{"arch": "ecapa_tdnn", "model": "audio frame classifier", "dataset": "synthesized solo parts of chorales (CocoChorales)", "train_examples": 39062, "gain_aug_db": 6, "n_mels": 80, "hop_length": 160, "input": "log_mel", "spec_augment": true, "win_length": 512, "num_classes": 73, "output_stride": 2, "norm": "batchnorm", "activation": "silu", "depths": [8], "kernel_size": 3, "stem": "single", "widths": [320], "label_smoothing": 0.05, "init": "lecun_normal", "optimizer": "soap", "beta2": 0.95, "lr": 0.002, "beta1": 0.9, "shampoo_beta": 0.95, "eps": 1e-08, "precondition_frequency": 20, "max_precond_dim": 1024, "merge_dims": true, "one_sided": false, "adamw_lr_other_params": 0.001, "grad_clip": 5.0, "steps": 10400, "batch_size": 128, "epochs": 34.1, "lr_schedule": "cosine_restarts", "final_lr_fraction": 0.1, "warmup_steps": 520, "weight_decay": 0.2, "adamw_weight_decay_other_params": 0.05}
Rows from block 3, named by matrix and row number. Each number is 500 + 50 x the weight over the matrix's rms, rounded and kept within 0 to 999. All counts start at 0. Numbers have three digits each.
# c30: last pointwise conv (model.blocks.3.c3.0.weight, 320x320x1), inputs 160-239
c30.133:498482441451564560552538553438496493506479430493428484426544463549455525488531519557520457481494476515542541455440464638470492507492566480533535480514489434530501477588581448509461451507556481475531548508420489471526501592522530532516505470
c30.134:496547458415480535575455484483546488521554532483479480485500520549515495483421582505524500497480555506478518543450505559534561520486517480483433555476487428438508533585526474536510534486509445445463471463493489517531551499519556493488433481
c30.135:495551557495639460431485531473558455465562547458468478487481576494612525446459583562497522723528470492516520430523542520438505523486527562518473514503541508497470509565480446467532550606478502453451503560537368516498439496596478511490510431
c30.136:614508505570579548540442526540484624430560577546517450509553387574469555567495527446512554526513474535503494487534533497452587427433509500404520481484505508495515435545463462484490460530443451617453509451542486472446503358500462447412354369
c30.137:578535493532512508539549462533511488510483459464543465639520516504608559404532536530468562465511460448460502498533465573465512598477501474548521568503502489515531474530476508485519536511478566494496412441454534486552560526624456522553598566
c30.138:626468504499539529513518513427507515399412480495550448460474492524521532590575498537552503422532511495523443479586483446469594569482487552498616409626551515499448439526487487487435482491456461417422424451520502554400489475565499517458513496
c30.139:478454489530505572522502568416414522474465570519483528446534492422499613508492441490480598533455492483531533487544487499475488397503441502536482574495483576438458456593547501518596627470444567511478441438489502558561469529514446532519497509
c30.140:440520481515460429594553446505451424439543394565445500573508494608523514461504425487471418434451490489536569434489450454583503524541513524526482524444548423484487493428520469442538389529441479563433531445474501524481510630482511488537477589
c30.141:476418570454575786457574539535425524521520587479439493535422519503557457593549660530507486583520553469452494462527528549490536529483503454514437493529526530446586432398535584520542520520531558527471464478441382509558523482420561585527549414
c30.142:451534550552551439539471540528469457538436467538504521490467522415546517565607461495534436447450538517454460561530578416460569514499487402442513559430500475395453460525574519453523515546601460478455550537445613487518462609519483467597540545
c30.143:603553509437499560442422560552457399440451497443468442483529625530514509468462465489529412491441498416447450491565452486483605516414508520524534491442519504466422457544437551492423499430482455421497430462472496497482501539543612498493472521
c30.144:622451493443500464614526511474490477535500529534500430562585529548492580526468534474539507504516527536477503681468570480510491448553437544455519582595552525535521500513481471516544502533504569540495500445487399553504476484531584485428515465
c30.145:438411474444465554527491437455487611523508540462621395412400516483450424475458502504463521442474464527433497518500422564582531567540525453474531517499514510408524472499482466498464489445498541480529530519437523545450489460473545485481514486
c30.146:512494493452488440546511498473447517477596601572580555436520520540601481522479428595478479500547468419504465461506513450570511499464403520451393485523510513419484537546478495479574606463467504502533511516478479482532519495486493442468530472
c30.147:458492500495565482474505456433521489503544519525506460475516537535567411494486403473499493493546550447491523489559496562498489457526470475500528543391556486573456476542493479511472620502441507514481504420541478544513463513518547517539529532
c30.148:502574538487529548486556487436545499563479529467550499517484522517471520473443509520438475489501365518540562469494575538498507486525444590538478615531538527588543436599524482498529586482383515573506510536454527442565573605497552556526492458
c30.149:675558522501382392457494489473492469519404439466423500450583517467526499497475415473530392512426544466454498525551451507571555550485480514599539519470496506498491442450434589526470495508427578533520522535546456441540496512593548546462519517
c30.150:487548462498489469532517539503574441392453505508514446477567497542465464487492502516431433501427523476522439560476482522449441530571524453470472519450489486480539467566463504464438513518419454555460538517525445536455429484513504482534512543
c30.151:588524535484517560508449489508515500505488460548481482581603530488501480555437508495465475624488491540477482581513566472517558510581492439545520441483552521564417440447502561479518476584538499599533553536573524467452577527513499503417492486
c30.152:553468466464357525514480538469490445517521482520508488498565497501461594468517579543536571509443517429497495509418495509473533535426480499494457428464452500615477563446590426434489517546462540480510435460539449478569478492515453479548484489
c30.153:498442472475540527445610446425414519533536521487438492490489513450481440427439488474566465469520411530479526404529518453489511452624465452438510521483532530451495488464587485499478517498557519502407523467508444520463537491434376560505498539
c30.154:482511528525582491458463463515544541512443532552442601527533580463480473456448532524481597478502517519440494512674559485571546497510485449576499436437483417470534423445518494463478447410512450539519508516585524531442528526487483527531536458
c30.155:494480512527511471502529501480502538517481499470431487498574509468461530535467427492474514522637551424519530479518522500522506522469512481527515469537497498540443514469493502484550443448535507459500555520481487533482518515515509491525523461
c30.156:527514508468471475526480518498436497573545574477522489459526555568568463518462567454474484482506560496496557423541427502583553597485524488497422495534466470464495533500587472494500465451416530432515518488479506533529556520510485521519573475
c30.157:513529553439561517549526529425566484475491440501504474554563502430504405611477483416515535511544403514527485496549417457475526518507397497533519467549513520505537637544467481611491477473428493496479516491461505489461599454516524552511559540
c30.158:401480470402491528511413464460422487460458481530483473443486522397469430445515529496510464413553453510449472449463403487522606484578461435512555474510462523389486463465481605462430504516454429582526512461415469479494477522514450507460434568
c30.159:538468485460515533530468485545465536473576529501486512487431556559562519495540496491575475478551458439501504446543545514454533497593513502560542522473423497400531506504466518534435522511544515499433455490477503487505466457479470511511443554
c30.160:531495412518444427535515448580559394492521529483480471458501479521378565534481555444548432457481590514449432555376503460398519510523503491598397503446498529519518464551552528479543572523417514466387552480461533420593537494479473504435468527
c30.161:457455398455580492462450476486475514557476483541517455516536500533501575571400634397549538608521551497486528513501480513531488622526512530539389561548461435480509530427526493430520466477428477553522507576386603524489579428468581498526563508
c30.162:476447511465475604577501521581524599506416545472477402592409448537507434525453528512453473499465461476517525429479429520436494507475512499544452495565509514509494450388572586541542467524433508470530472515582418514435533513447495496523578488
c30.163:505472438407506484501478465579565414465502463570608487474481496523549584468450522498514497591466558567476500534456576585594498466492502521526537543569482584423492476536478511512520534559551493461456548514560512468527498574450556438495582475
c30.164:466459523550455521410535484591504459475553441491478599564455515502465509559553442507494392474494468570595528376512530472456572529494503521531556466482611468483528525505495481559510528541472496556532507493453607491411518506507496555522604458
c30.165:449559523501444519506545542492471602547457505593560539484503466492492442518557492558582441471503477527524569594534527472570506497534466493585480520580561415477577510536547529494447570514442510495509467446535519533456486562421568518568527462
c30.166:444493572625556412518585554469465405524473578454531487514526561562523426542578424476460451396454537523472626555528440521547467482531411468479488491465538542542458503442538555477538513424509493519461533457518614530485480547552497464425470489
c30.167:482459529600499517493491515494508371546472494442470537450585581561528590491471517484565495514485402628495488542477460572586517502556529527568495517452546572502482557428461512566494478478441497471506455511544580475482528497440457617478509512
c30.168:549484492507515507516453478521460500453538490515487613430533504572483581446449493491442579528473481536499471514460480502538486481470496545515535478493499485491453480479454527533481472463480503523538499440422531460616486488497475495466526456
c30.169:494545496509503454499497526459471503445500497466491445489543511499529491579531552488466473533487481594483495420482560482481502461502416445461487488403515447475603658519531471501560479514421510495400426501442456457450488590520438522554466565
c30.170:500515404459500539516472485417474540576510566532465509478416543478397528445480468523578504511487536470523513459472499440558513515473462532537459598570436511454485515506531513451512497438532439489477456484540528464579472506456510498537536504
c30.171:456514455391432547516488506518588518660525473496498470533553592535495536390434454414485282532496444523556533477480393480551475546478549568500454600590432518451429539464515484575485459427441510485543536420440546436490528473465501534511439453
c30.172:531505518496434521533443442514497456472501456445534532489503553468499501433515468433465415485484514540432537476490457511533554453379530486541531537552512494554493544463574466529506628555483402512485475560455447565596539497580413529595533437
c30.173:520503496486450452537537528473562563542584472515472524598529530588473499509405503483460486553447510507535502618472443446489514465495518467517550556486631518467466409526452616464457509558496511498526432513514445506408540455567529472471478448
c30.174:494451544503402536510528524477459507593480523447445471440448394470491547508485563604450537476466541566464563457442452518494475539435551508417456524432512517465472501517452523575493514475488475583653451517502585502456482493473574606478517504
c30.175:443567478462448509522498543542425429487559495502474473498536554492531432499494512448540369459449519536590441519457437484473453544535528532437450578482442471509554512595472488511513507513539485582542477512488514508481564505456517521520463533
c30.176:521418495476492544515486478451557524423570453537482509545462483533463464548445578467531493548621496469505550444519495529433507445482573554617455583460557434495557540527484449488402497444425540490483445519528598483488547423524544536439480475
c30.177:494504571577455497436497512497418405592524350498425559490534587560521485557478515500437574455469478461504461594554523494532455406477442454535476427472435516516523427491494439518488539493394582567510518553432530463569514493504422442514587520
c30.178:578515501542531511555578506485485489544510544495477588426517455420547482547503429561575486451534559472492559427511505563554561466471503547480479510469575455503504460427454489530513521585480536599482487503495488500405484469529455484497474405
c30.179:568512522475516490506505503533538565577507500511557417452522475451462491533503476490524502456531446480597468570475620528536549420564540456511453510452506549525556556582554528522499495505569531522486466445524504524494476497564506484479498487
c30.180:472427470471530494467441430522474440524432485470521527505521408463532432562493523480505525506468504497458460582488585507461474453481501442475480480499483512449457471503445467493431477454542472481556462480532464606416469458534583450533432533
c30.181:431532535445566486513568495527461499529529461579555509560475453452481514487464519485539517504506457452445597575450539486453515481505472463510518576522520448492527566513465432428493447463406520553466460500481566416467531443510515507475482477
c30.182:508502488438450469528561491468520490493550498463532507485581550557515483456479514539484416531590502498520482500418481467481496527543486464426489429572517509512467388523444408529503485412499542449570613491464425482527507546489524509567426470
c30.183:520570462532439462490498519503542473527492540477514497489456448515542511548520563484505411540474506538455494428458606592435498510463462479502499492544500436442465442568579481540525456509544523546527483481492504536466351385560551519490569448
c30.184:481458459460503544611527494583513521520491508478442554475442504475547541547449540486465502479469523451555462489542525505490507458571438572540432502508496482551443505472566539595578490522476431517510504507510465503595598498468458635564618466
c30.185:572390404559538471529430559475463451452538574535430470583463453496510499547532523437461532466417511444531546444457501524511492460528422436404505492456405470408485506407464472544519525506447461528385428503486534500453497561510480473436443595
c30.186:524440514445493480493522512492656506530572414394445542488418485526493528454519485525508505528474552488538538482482549459428486450455481407426515515460462534541523450453430434650449461493506515465479539441595546494528603510571433595480520497
c30.187:527545456490403448458538477540503518424502572461513466563476506448504441477529508425575445595443565569503487523546508557577558568446617548595549499415414559473503470547539552480522512472495489519491519517646445467504532487548488556513522601
c30.188:532510487427504486498558569505457467569442528435464465544617543426518473404496507488502425482490523556550534520486511457604561532509529426503478461472558509507499524511515537493518488549372525451542470464552499542494455437579499460506440451
c30.189:605427474451400541508519538504485528490622565521510613473425452563498451499494501541504497470342443471541505425409562472588547479507501428517502497535501383468558524548537571544544476506476494497493442419527595454579577549611525503620481465
c30.190:485439480601532544554469518479462550440441485481465403488534464476505485506522530477500504520544491513433489520493548451603506475520462627436482413571510514478398509464521517603559542426541485454565561471648500552473433489599386549513458544
c30.191:454491498559481496509522596462511550576574466483483529542448490544427502499587436523495485497482582452516492482447545498499543429465577520533575438459470490467484525548620538579464483448561507543567461455624515479530441523524461632495637449
c30.192:688462462486472623470575515547461527522494466481550522509504504417462497509545468442578498589544480480563562485570438482526568478529495423511529469582425466482487437487595462378525456455559527448531454501490507544414491520432508508448483461
c30.193:460467527446511515538535510522524501525533463480475516504501528496528528556511548590485537471492482555554496538559482506588559446523469422471523459520525521524556544516478448563473488533494545572566517513453517511537529449515556505451489576
c30.194:488497497444593516499444451516519419480467441480522581454470484471532484462460500513552508552522539510472500542514448429516466543531457449569434496594456438597512491472494504538458493469444487520512539501433472551545656504380658584486483517
c30.195:573575474508508500477493548456493515613490540471496489488580552502472473539551568483488556428517477405583504482466516456491570493581569517490499572444466454591472447522588484575524490560448538492537577474572562450482526512504506513490513443
c30.196:556533484474501504557502527533424536487467518354469493468568574506450508395476454497488468533565431550526503538480492533538618492515433565487606550491517515507503547540446572458490487468426515446486531530456406429451453526569410511482521483
c30.197:463503437519614545514504502484498474550515528523450446480560484581571523510428595416442513499488505496523510509566514510491488478524492473467505610457613431558540525506544475504502449527545551530498560419493488560417399476536492557533511421
c30.198:499484545528496607493458522480537502481461488460433475519435486515487515486504489574410531494506467541460542461528419510506481499464457460539522481535502477498491504473585491579580505527409489487512412457465455502448424465522550635443504582
c30.199:656516526399553529533455490511486430481555493531474494510473569528623519456544488533577524517547518519630510522571537489487427489554440500528503527506475679512408480489469579517504548493432534469524531617518497532489443513460528426524389449
c30.200:462488550550541442543514433474552494469522437568517488468510521499548459472567486521533436517467484469513449433486522500489525527512516528514549508491468481542589535520470451525436525447429519460490450486447499504513475461558561459554477531
c30.201:492479455484563482525565549497461439509543530510509521511551395579502588566495550517579496538426499506586466458511460507479471522498480514555573513582475421509493436452520486481511489644528465503499406455536500496477524485465502496482538434
c30.202:516471464555452475530560474560491466476487494489520500588459429501443478476616476469512543452511476466519538457536489509508469518475602504509539460392398627563523503498528520575472461509454555496536516472465533555515528487536460518454527528
c30.203:505458491511543463477464536471550491581477458540529520521511533496525423537547499518521475467526454530525502481534467615495552479534468508457495473492466482426450520478492462548446551514386500443549469562453517499510515492479497491540530553
c30.204:602421516549560476480531575536475519432523596464622555418463489506419502531451422484550486395495435534501490529512527482521510481540489492482434470441394438536491527517461539487523514508502516636549477510537544440481550530514517511499543533
c30.205:602593480478535517580592456498450492476465553535517470498491521509500489481569539492520509483508460434523433474546497486498443481451485413506463508450531584570412478415579475486374438471509436540497495507490524512479525447482514385525501506
c30.206:514496498408465498395446480492551580574531424458538518481462534428480525523481501491515413487472461395529527493537352509512535449449473505473488545445473485373482483452496500546404570441488548496467486477501516375497491466493517467486514558
c30.207:446487513384513515513495495567526516480411461595458525575521477513543525460544485495516473460462538436523567499568558483518525515485422503542549551470498512457628472488429494443490455534553501518449537490520536462525526545470481479528471467
c30.208:450565476564571453506573491444448500454561441457531463576510506448551440484507437507485483442491544559480576616453569492463466482563508474496502489489514497574541575543474515505496490482464531547430452496497474479560487460509470513518468456
c30.209:481514502592509480453420513522504473579530585426417599521407475563517570499541484517480441546446540487542427471380527528451529529384528510549491461512505524524539501476460500520574581505630503490475365495480514458503460564502534408546416437
c30.210:454529480546576479499502550515496512510518464499543543468545498517489567513508477514474527528472466514586542555577476600509570499556465458511598526493516484608536484462472436458520534473542519474522449502474476611590648469526510497484492442
c30.211:505504421554498504480564451490517570485494581465479531530492454467445482531543541525483562462474446441482525477472479432584449526491424491496448580454452497446491570525488660466523530501521518505450478537490515517477490430507504484474485524
c30.212:479454450438503555500531458479491438451462516458509455536509439516511509448455497452502484424621453498533362549488435628453514443477536536444485508533460504513560451444485490522459478500572624524501522559473465459509581524554505587547532489
c30.213:585514503436485476447515530498471507486402528453474492518502466490509536509492493528521556467522511546516444481430448463491636499511531489421525498529587485539485453464538529550487509472522473489456554514573516460435592509478527500450477458
c30.214:503442513516437489526432546520529499457408557450570607498539552488501433529494515463531391455500492498555497479453540456515541532489551533530591429526533531412441584528589514528443485490391447466458486444478539526419420531451539549454509475
c30.215:380417511492603549554438511483519520430563498616498457512510468486508502497436560470496613547531453556535454501513496456580434558481572487573496492533499469431568525456442501513413537380371514452524457519485537475428498441514549461527471465
c30.216:540499517447532561542523521462498453537468431465498415482463470571556498534489554523496564407515587533571436544597452534460438605557454500473449576504493469566575553578448469524535437507474478455516516505627532502542511515549544490441532454
c30.217:636460426537495460522557450455439482505499502532497492514496498462486467554634507496574485609533495469418538521535540450421552490489476525559494538562429481537432484495485457447491514489515482559451556431563487515461554545425476528565637543
c30.218:498440523543454538538415506475515508538499452512560585551478499505542494414359491470522431516567450538560462491524438483462530534493479459485471527532491471460453485518484495499514490533453459529570453482533471496521540561476452558406529536
c30.219:535506524450509561571504564439474450458644534498571530479442617459488467508467511600543412602470474409489610444509557578478549484494551507609504582441467480469440464444507514521536459547390536404583430472538474509488478476514505505517524452
c30.220:490500512475510495497615555530481505487506551514490504400461517552475480456533502461592544503450434509498550509470543500426504458523485480558491539532474503482538516591484484475498500511481533469456506521487483420623506456522512466487454545
c30.221:431480471393438506514495521519538469465517462511527517617445543560507442498535456493435439474509533432481532577473511497509492577535515591571498487528514522458424469558510494476500517525516638433514481483543483522537410515464555535489545577
c30.222:453574359476473431472467521545442497440513520507510482527503536518476428526474471451486447515426488567456462502463492516418565501485507506455559480509485474511543609478560487461506492468507512496497469518503444501486424500490596509541487448
c30.223:560564559490499507521516541448483455488484492462455526460470413578501523515456505468513435595426534424505465519473585476538352478522495369525477531444464465434446498454438435559453434489596476605466466486549465427471488463538562543463468561
c30.224:533467520480440473486508473385444520511485456434455462475469496493506526453487487491612455419448525436568446525557457502449505475577562412455503517585489520481483491405513600493446564461563554576520508509747460470419508609651463517533518480
c30.225:441472418516507479609519519492542552520561582508541532532538494451491479472467490456478568480459511583490494563557463511500463625471512485487437466442499508524479468551481511598494529554519614539513534458514469452538521538588455624488422465
c30.226:442542457530483553481519493587485488478444542437442514462517552541482561460473508554618447475464436511482528498442517464313486438498507462559547546535446462560459524419572469487465553534494530454498471462532478561573548531484529484510557527
c30.227:510445479470491555514512457471469543509472451524471507492540565586509461441442556472505441484542506530466482512577465587442461544519494473512575526457492578502581569441470650456483502542465439612477488593488482428511496499515483516546495479
c30.228:562492524502473560443435483559420606457498468520502451461479455472496511507506576495489498499508476574504525564389479565525473478528521559567464493428479476504450459546415515553532507500438498494488568564542530506478559444457495409515516548
c30.229:450545599517563478465373481479434477472485465463514456584549557521387541526534574464531418471460437574494542552514472434568547480492538496582514466465483440439570505477513462496484524449509413480461512436626532628477524506429544546506435413
c30.230:515489581475493447483517577537503493562491424512475393437499530551489529530450561562530532515450517584464524488499528541602485450486400518498437503507496419494535523476479475482559539464445476453457474508442447524538580511480537483531480563
c30.231:566504558442531396551495500509529505584471456519473423490528529589450515525499543482507530549490554450477507461444562551535543565522460450569594502445524502469470463406472507465548431555559474458483475487527429528408495514532574428495463493
c30.232:455550519547537518529539546536417486516523504560475494512577540446549533569503484470489442533532535412519467484501467483506523544503494481456489484552505508485487509458612484418485473424547481569533520492485532496449553575501507431516511480
c30.233:458445489445479530538470507520511493560453516560475444450480530517430558530503519530564440499513480573437503546459558476469468549459479450502532477606559507458471460517503557487469509473460518543483500477476451478466525433502522496518471544
c30.234:416491441540574445492490593529520522467473416510468544507503475467553630476587472482573435422536565389508480414465553463441553537418445462540414540538559431510522557556600523495451564493514467523435426518539562500458413571508461465512493478
c30.235:564521482513509513488412482507483491566432470525512443497447501442543530546510587551501418523472555564537425554470548576462619488491482420512436495471439517514426480473530545537470522526492476526498513524512535557484489489489517481548436422
c30.236:527494532525451499525501524410511475488526547545490636503449535496448582507525496557512509503521451456497435536433490481600465522538504456431471469538522464444517464464480497538484584551436450448472496479422526538516450508504470400510550562
c30.237:514446477487505439558497522533473509509432487487497444456423513480456502523568427553565358510480497510508526465499563456534443482522474562475543506415468527513432535425560434471524515523411498495483436535532529532440421444471592429580419464
c30.238:634464548562423461481480578433474565429550540477570548454580463527446480566462461544560495467505541522437486595468507469476513538573441444501505507538468509517471545546505486455526548478397541571562482432552478548511563437555521590540420472
c30.239:498457480465536472417462503499501444466525521486570511543520454451417499526480538462477484442566467498568499503502393627619520535502445569590634563520378553582464509510546470534442465396631441490563557529593425510466537483519517423531477471
c30.240:502441541495470497472518585476555494551469521523522549529444502498534476475523567482559479549508512504500506543540491499550515519510458513484512510473472482491461472446489509454494506447507473512497466495502540527485495511502508562489469501
c30.241:581490471464500532495464432544557471497425527473455531491496482458470429432549536486514515489536477452555510539550471559420512539491434502537602433486473504535574486471543501509503473561484525490454425443445474494586481453471484521529490467
c30.242:502500496441551491501527497559472534475444449639577491463467418551489457446493498569477465509528508544483519507516541477639577482500500493435503499457584437465589494569543487489518473524455436496432466432509549523541476619529552496463459562
c30.243:528464561576499574534533522514545530596493458506451485530539502479550550521562508617433550474490431507440501621519556499437519444477487425437413459528633491485412435514558497540476585457537487451512562471427514514494505478550506554431514443
c30.244:458599514531435450558494531503473481472559467493556522506461486496495508534509435455525502539499472443484559542508527478495492479536406418466543512583544560549512453513471487481507486457539486451420470451476471491573476407433484452412481501
c30.245:444602558414429444468519603471625480463490537457544491580444457558453435514487550513465544495578436402490511537384491457487429465549517614485449526493481507613500525512477560479445464506495547504456556540612509508537542476469461468486536479
c30.246:452526526460472478445520501464490568522549550480476532524456527446453451541521502497540462586562490568506505602453485495465522496487454456431509511621455503547447588474513533480548503446522467574515487480606477527528439525480488563464511515
c30.247:513614538461479505534501578551445493523446530450481515454460524560524510511513419537496500428428474535584485495492585513434610424535504526543428506480479594622465477468472538475483497530487556484598419326558447549437502528402492563467413593
c30.248:529529489504530568457400558495397498414545535391550530424510589411552497418564553489490463506464583497465442412467491494473487538507456484537481491474555615420459553445487518506521605515606429537488486484585530511493386393442570458516547372
c30.249:569401480471551548594507531489570453421589577511452349434476562455496496491547485418497470401532444509539462496579480525517479525567491543446453512491523478502476464548529527433506612466492416521430454506473513535491469474450518572476439498
c30.250:631518435489529509486492510475423452420562548436490484561551513439508469483532543520491462513504455448458552424438520552513555498453465432527515483534448552582598472551558538499460498462526513447561389474524548494529515425543552490502536501
c30.251:457456475416528544547465456555497478583501459432526457515485441514485541441453519419524447512570492571456491456510470500543426474550451569485489579608476565510473500493564515482557530548431498462531590471510492606468503504476532408504481510
c30.252:493472468536469537438513494482521469536450438512469438498513479485434497467573533463526437526524480496473482533479499481550408443509444458545497469530463460497478424502458499447512534505505495476532501467505505432445445461465515522485448579
c30.253:384592470479528496518484575451464475488517516423522501516494502518545442550574555520526507522540499561508574474450593508458632502467490574435525545404453504454521546462521504587470529515495500504489535607455542499477448460528433528535552511
c30.254:393439487490492383506495595442553572520505581541471561583661501441439488497511582460463533472531531458533504521486548474492500505541462507512554497509505468475489539553479618427497528517522434512536540484528469482472425507543517448482529470
c30.255:491376486507517531466487536501459457539510546410487456521437517557537569506469466475443493551429524517526493492505563517535618490475477521509513495528497454396461470406533429496508544534427499442487509515376504605420423527448484479516582454
c30.256:467514454438532444495589505493434500503629474596654605548574512506524422485427429450536530463513510498470562438615543469547521575530474468475527537486525584676476512518500482460472425539537489495575506482494584476530568583436528467487600565
c30.257:605486511534512472561478481492523479503506514406538457547423554488484543517463529409504490506427457542525427578510443501591565524519489498451433561531391524491548491550451548500472494549527514580486441594469468443469506491529566462476459516
c30.258:417516536584539500563484544467504492508458515457461558496455450559534494455449506574500477505448472501506519506478515494533562544494423464432483524454495498495458522495473488490571533480490500524517472471492506470512566420497488465425518481
c30.259:561490545411507553498466523472513473516488446517560484503519611537494401572449545474486466452501459529450435566479507443506566516520516532546501475537509475453525584531517529465436501480477489424452438479503528447536445468520500472499409482
c30.260:465505542447409533474414537603590494522446474465500460449497564531432592504499514512425427486528500519460501490507439551502457472494492516538472460470469468432512465511523507445568553449510571537428568500388578462523525515486504541432471459
c30.261:540479455491525540486527512431667457495532533510480455509477456456465342481488470557524541562517492557439474503507412532489479505438464547545579522518515503548556479485490543622565459559420504530507616481587490382460544553637478677449552475
c30.262:492519525422546494435573509482503493428508406493500428493561538530507531450486514577458490493478493488483453509442469523423482621460487486566447484431518420483521527536521463495450564478434564424543549495437476503527537478557620513555552574
c30.263:575479521456460434449658501531411447571504502487527500501491552496522484471467455473567489512511488574615487532501515595507544516453482507492590498486487486569485428517471496456482521513517470406547488552505528518437512430528557538475501507
c30.264:510449447506516530505515480474502550475485597521482461505542488416488473501493545489442491480513497553527501514588510500500493525502557456514595517467455507556578518512524470505432574539444537515400447519562519431488411478494545496533531485
c30.265:504495447567517502506513535463504487494474490516537501507436512483530579446508542578518462545410532457527517486491479504400479493514512412533513553540516493529454471558539499505490582523527536499523464463550513559586457513491412444541481543
c30.266:513489525550503518553429489499532493467448559539522497453549488553498504510510533541506543440512598529516549511527504517515499459447560417537460511504525511482514548521451516498572543484487448510453485560474447519541501498434510523488471469
c30.267:489502515481455520530441546511560510545428542431474478470525494531465472473440537496544468468570595474559497593497439515498467573482474501503489469581533518488442495505487533540448420481555544431540539544518449482547533533526560468424392533
c30.268:453509420487477571472436489514536516523409477452507476523496479563516492486558533485489508488536451567503476431462485534522661560442482486493473504392448433470414498573464549461492513482489560470487497508506532486490481457495534535507430558
c30.269:458458523558520534464484513423512529543449481455454454523552499466415504401436514438468466445559466587515543522472558484465496396598439391484413472460463437419565518441480471424508450536506529521416429555444556506503491408428544444435456566
c30.270:515510508478487471458460618501519554545471457463511471530452450485505527476490567506562445514515527485485579496513496501517489508443517519548444566456430484470491470506443513599505481515548571475568459447494548473438557498454458562435508504
c30.271:467451510457435547512503553496571460538489484481504443571532575504495518545468539505481485401529540549594498462484430458502486504496519536425527519499407508508562507492478431601509469489563556558563498526459539525493488468377569491539550525
c30.272:532475430482540533502415495544582523446467465552549452485480472560532460538414553485507460551563467537558536491536530474483491602433507503449540442637447410519435483442486483482496513451461445394464473533472501513509429510481517462519439459
c30.273:495435485497456654445560561497556463564534518487498447531380547496495526600520497492482428518442450496443508470421429572509449465481568483486470449489514519461462594419564454610504536637506508532353367511497465491487478463552526518507482468
c30.274:502504493469557441443468471595447483475511508461421484510515483476518549484528506512492375522473556435434444454578573465522534423558507453518472485391484489541473547456547529467476519548445511511538498482485547534495496557525503599467491546
c30.275:469601542466538519613558484501481465482466588431592524609501522355599485552539603516580523514468631397455426577496530482485489574491496501477628481606549606480503469481471491557435475505508530343590517580468472501485523518495478561449500461
c30.276:570443440557493523503525436490505504518489577419614567544434612540499506578535442426577459484445489534535505571552592555472499500533512489495549501560510470528523403504502544500495590615470524493545502452479609468507535422516443506495481474
c30.277:510507573424411552516570539436524459581571494447382483475546477566501434497472612441490437533556413476541543480503542491618538473448441487455532543568524518494480502525477598531594436428430465501452560552467473500487438515460524552491568470
c30.278:493525592448581530590484519509520594530478553458494503484501489444499548506507517439491489471572534527502517512496563559496458555495465472549470536576519505556448585501503510498559514498503393537523449509512509552493462489459488498502500448
c30.279:493407488499491481511510544529441487524520527539488525496439615523514446492463480478473493472405467607547489496537504522528515428483514508516552445529486508495611387484510533493494495609459544555433445403567532463461519496519536453478515577
c30.280:551501486463496521594511545453503666516573489538510552372502549515553522465559484535460463497519480438531532563410498492372527421479484487573553480540491481502518566581502454540452514608515502534523479471502578454492441518498567451453514572
c30.281:495513488501578495477476603521512559532472452511507518524522517562502515483492519423595450539498588458533477448492511533464440370522578496554549489553505505592505448424516559545466515437516519637473537466508459553501443465481560480455373549
c30.282:507560477501436544557471491512536538550589410501594451415472513527404518491501481447519558550449493573549512507446497432529519528518490485498485555506460524534450515509455461491498451486523512544471506460510485520501512532504518581500520497
c30.283:426483491514536446442459569515545572633516510503496491475575638491454451466480564579531516502467555553534465509451411518516520504504563519524537508507550409490519525460539539490554445521513484537497542469467562521488571491534464528553484492
c30.284:506526508444616606425456577490385548552526524460514558546516479476566498541493488450410384488494515517467479428467483447438450545552490497518585487441530444597559465470491501473503544461511552555545568514451506513477507471447482468536567488
c30.285:559519497501470492479538556501476459483541543506486445497517497559518451458406500443533487496501475479531527501489421418519477512495435452521546459526568480494430563498469500494549470479546489540518467489490499480499570444480547433470518548
c30.286:476496501523530589485537514506435465455453507498522520517487460503548508460399602421454502533444540445504454533497564555484520503521437440496445485607537532448538429473454553447469486545576485505522522627572441493474459438440569462471551529
c30.287:491448488506581513487488468480517513498476470604521548468511426542475447477498520646526554527466445491506506518491416468601486510523504512493501514489503494490509424480478560529549462569530549469462474459488490517495523486538486517557451468
c30.288:530506516485453435561524499466602405522534481481489432542471515455455512554501463473421429504587478478656541599580437454530455609550428558452506458547491465576432523472450469458516473401593494528471506557467516470544546481449422407405533503
c30.289:548494553549498505433547511495617508503571477455478409545451390502563516455475488546508538529477426486549460464519520545555567543466498467482475454556529497542480554491474458446520489442507452517533443484622546526463543556505589517500503528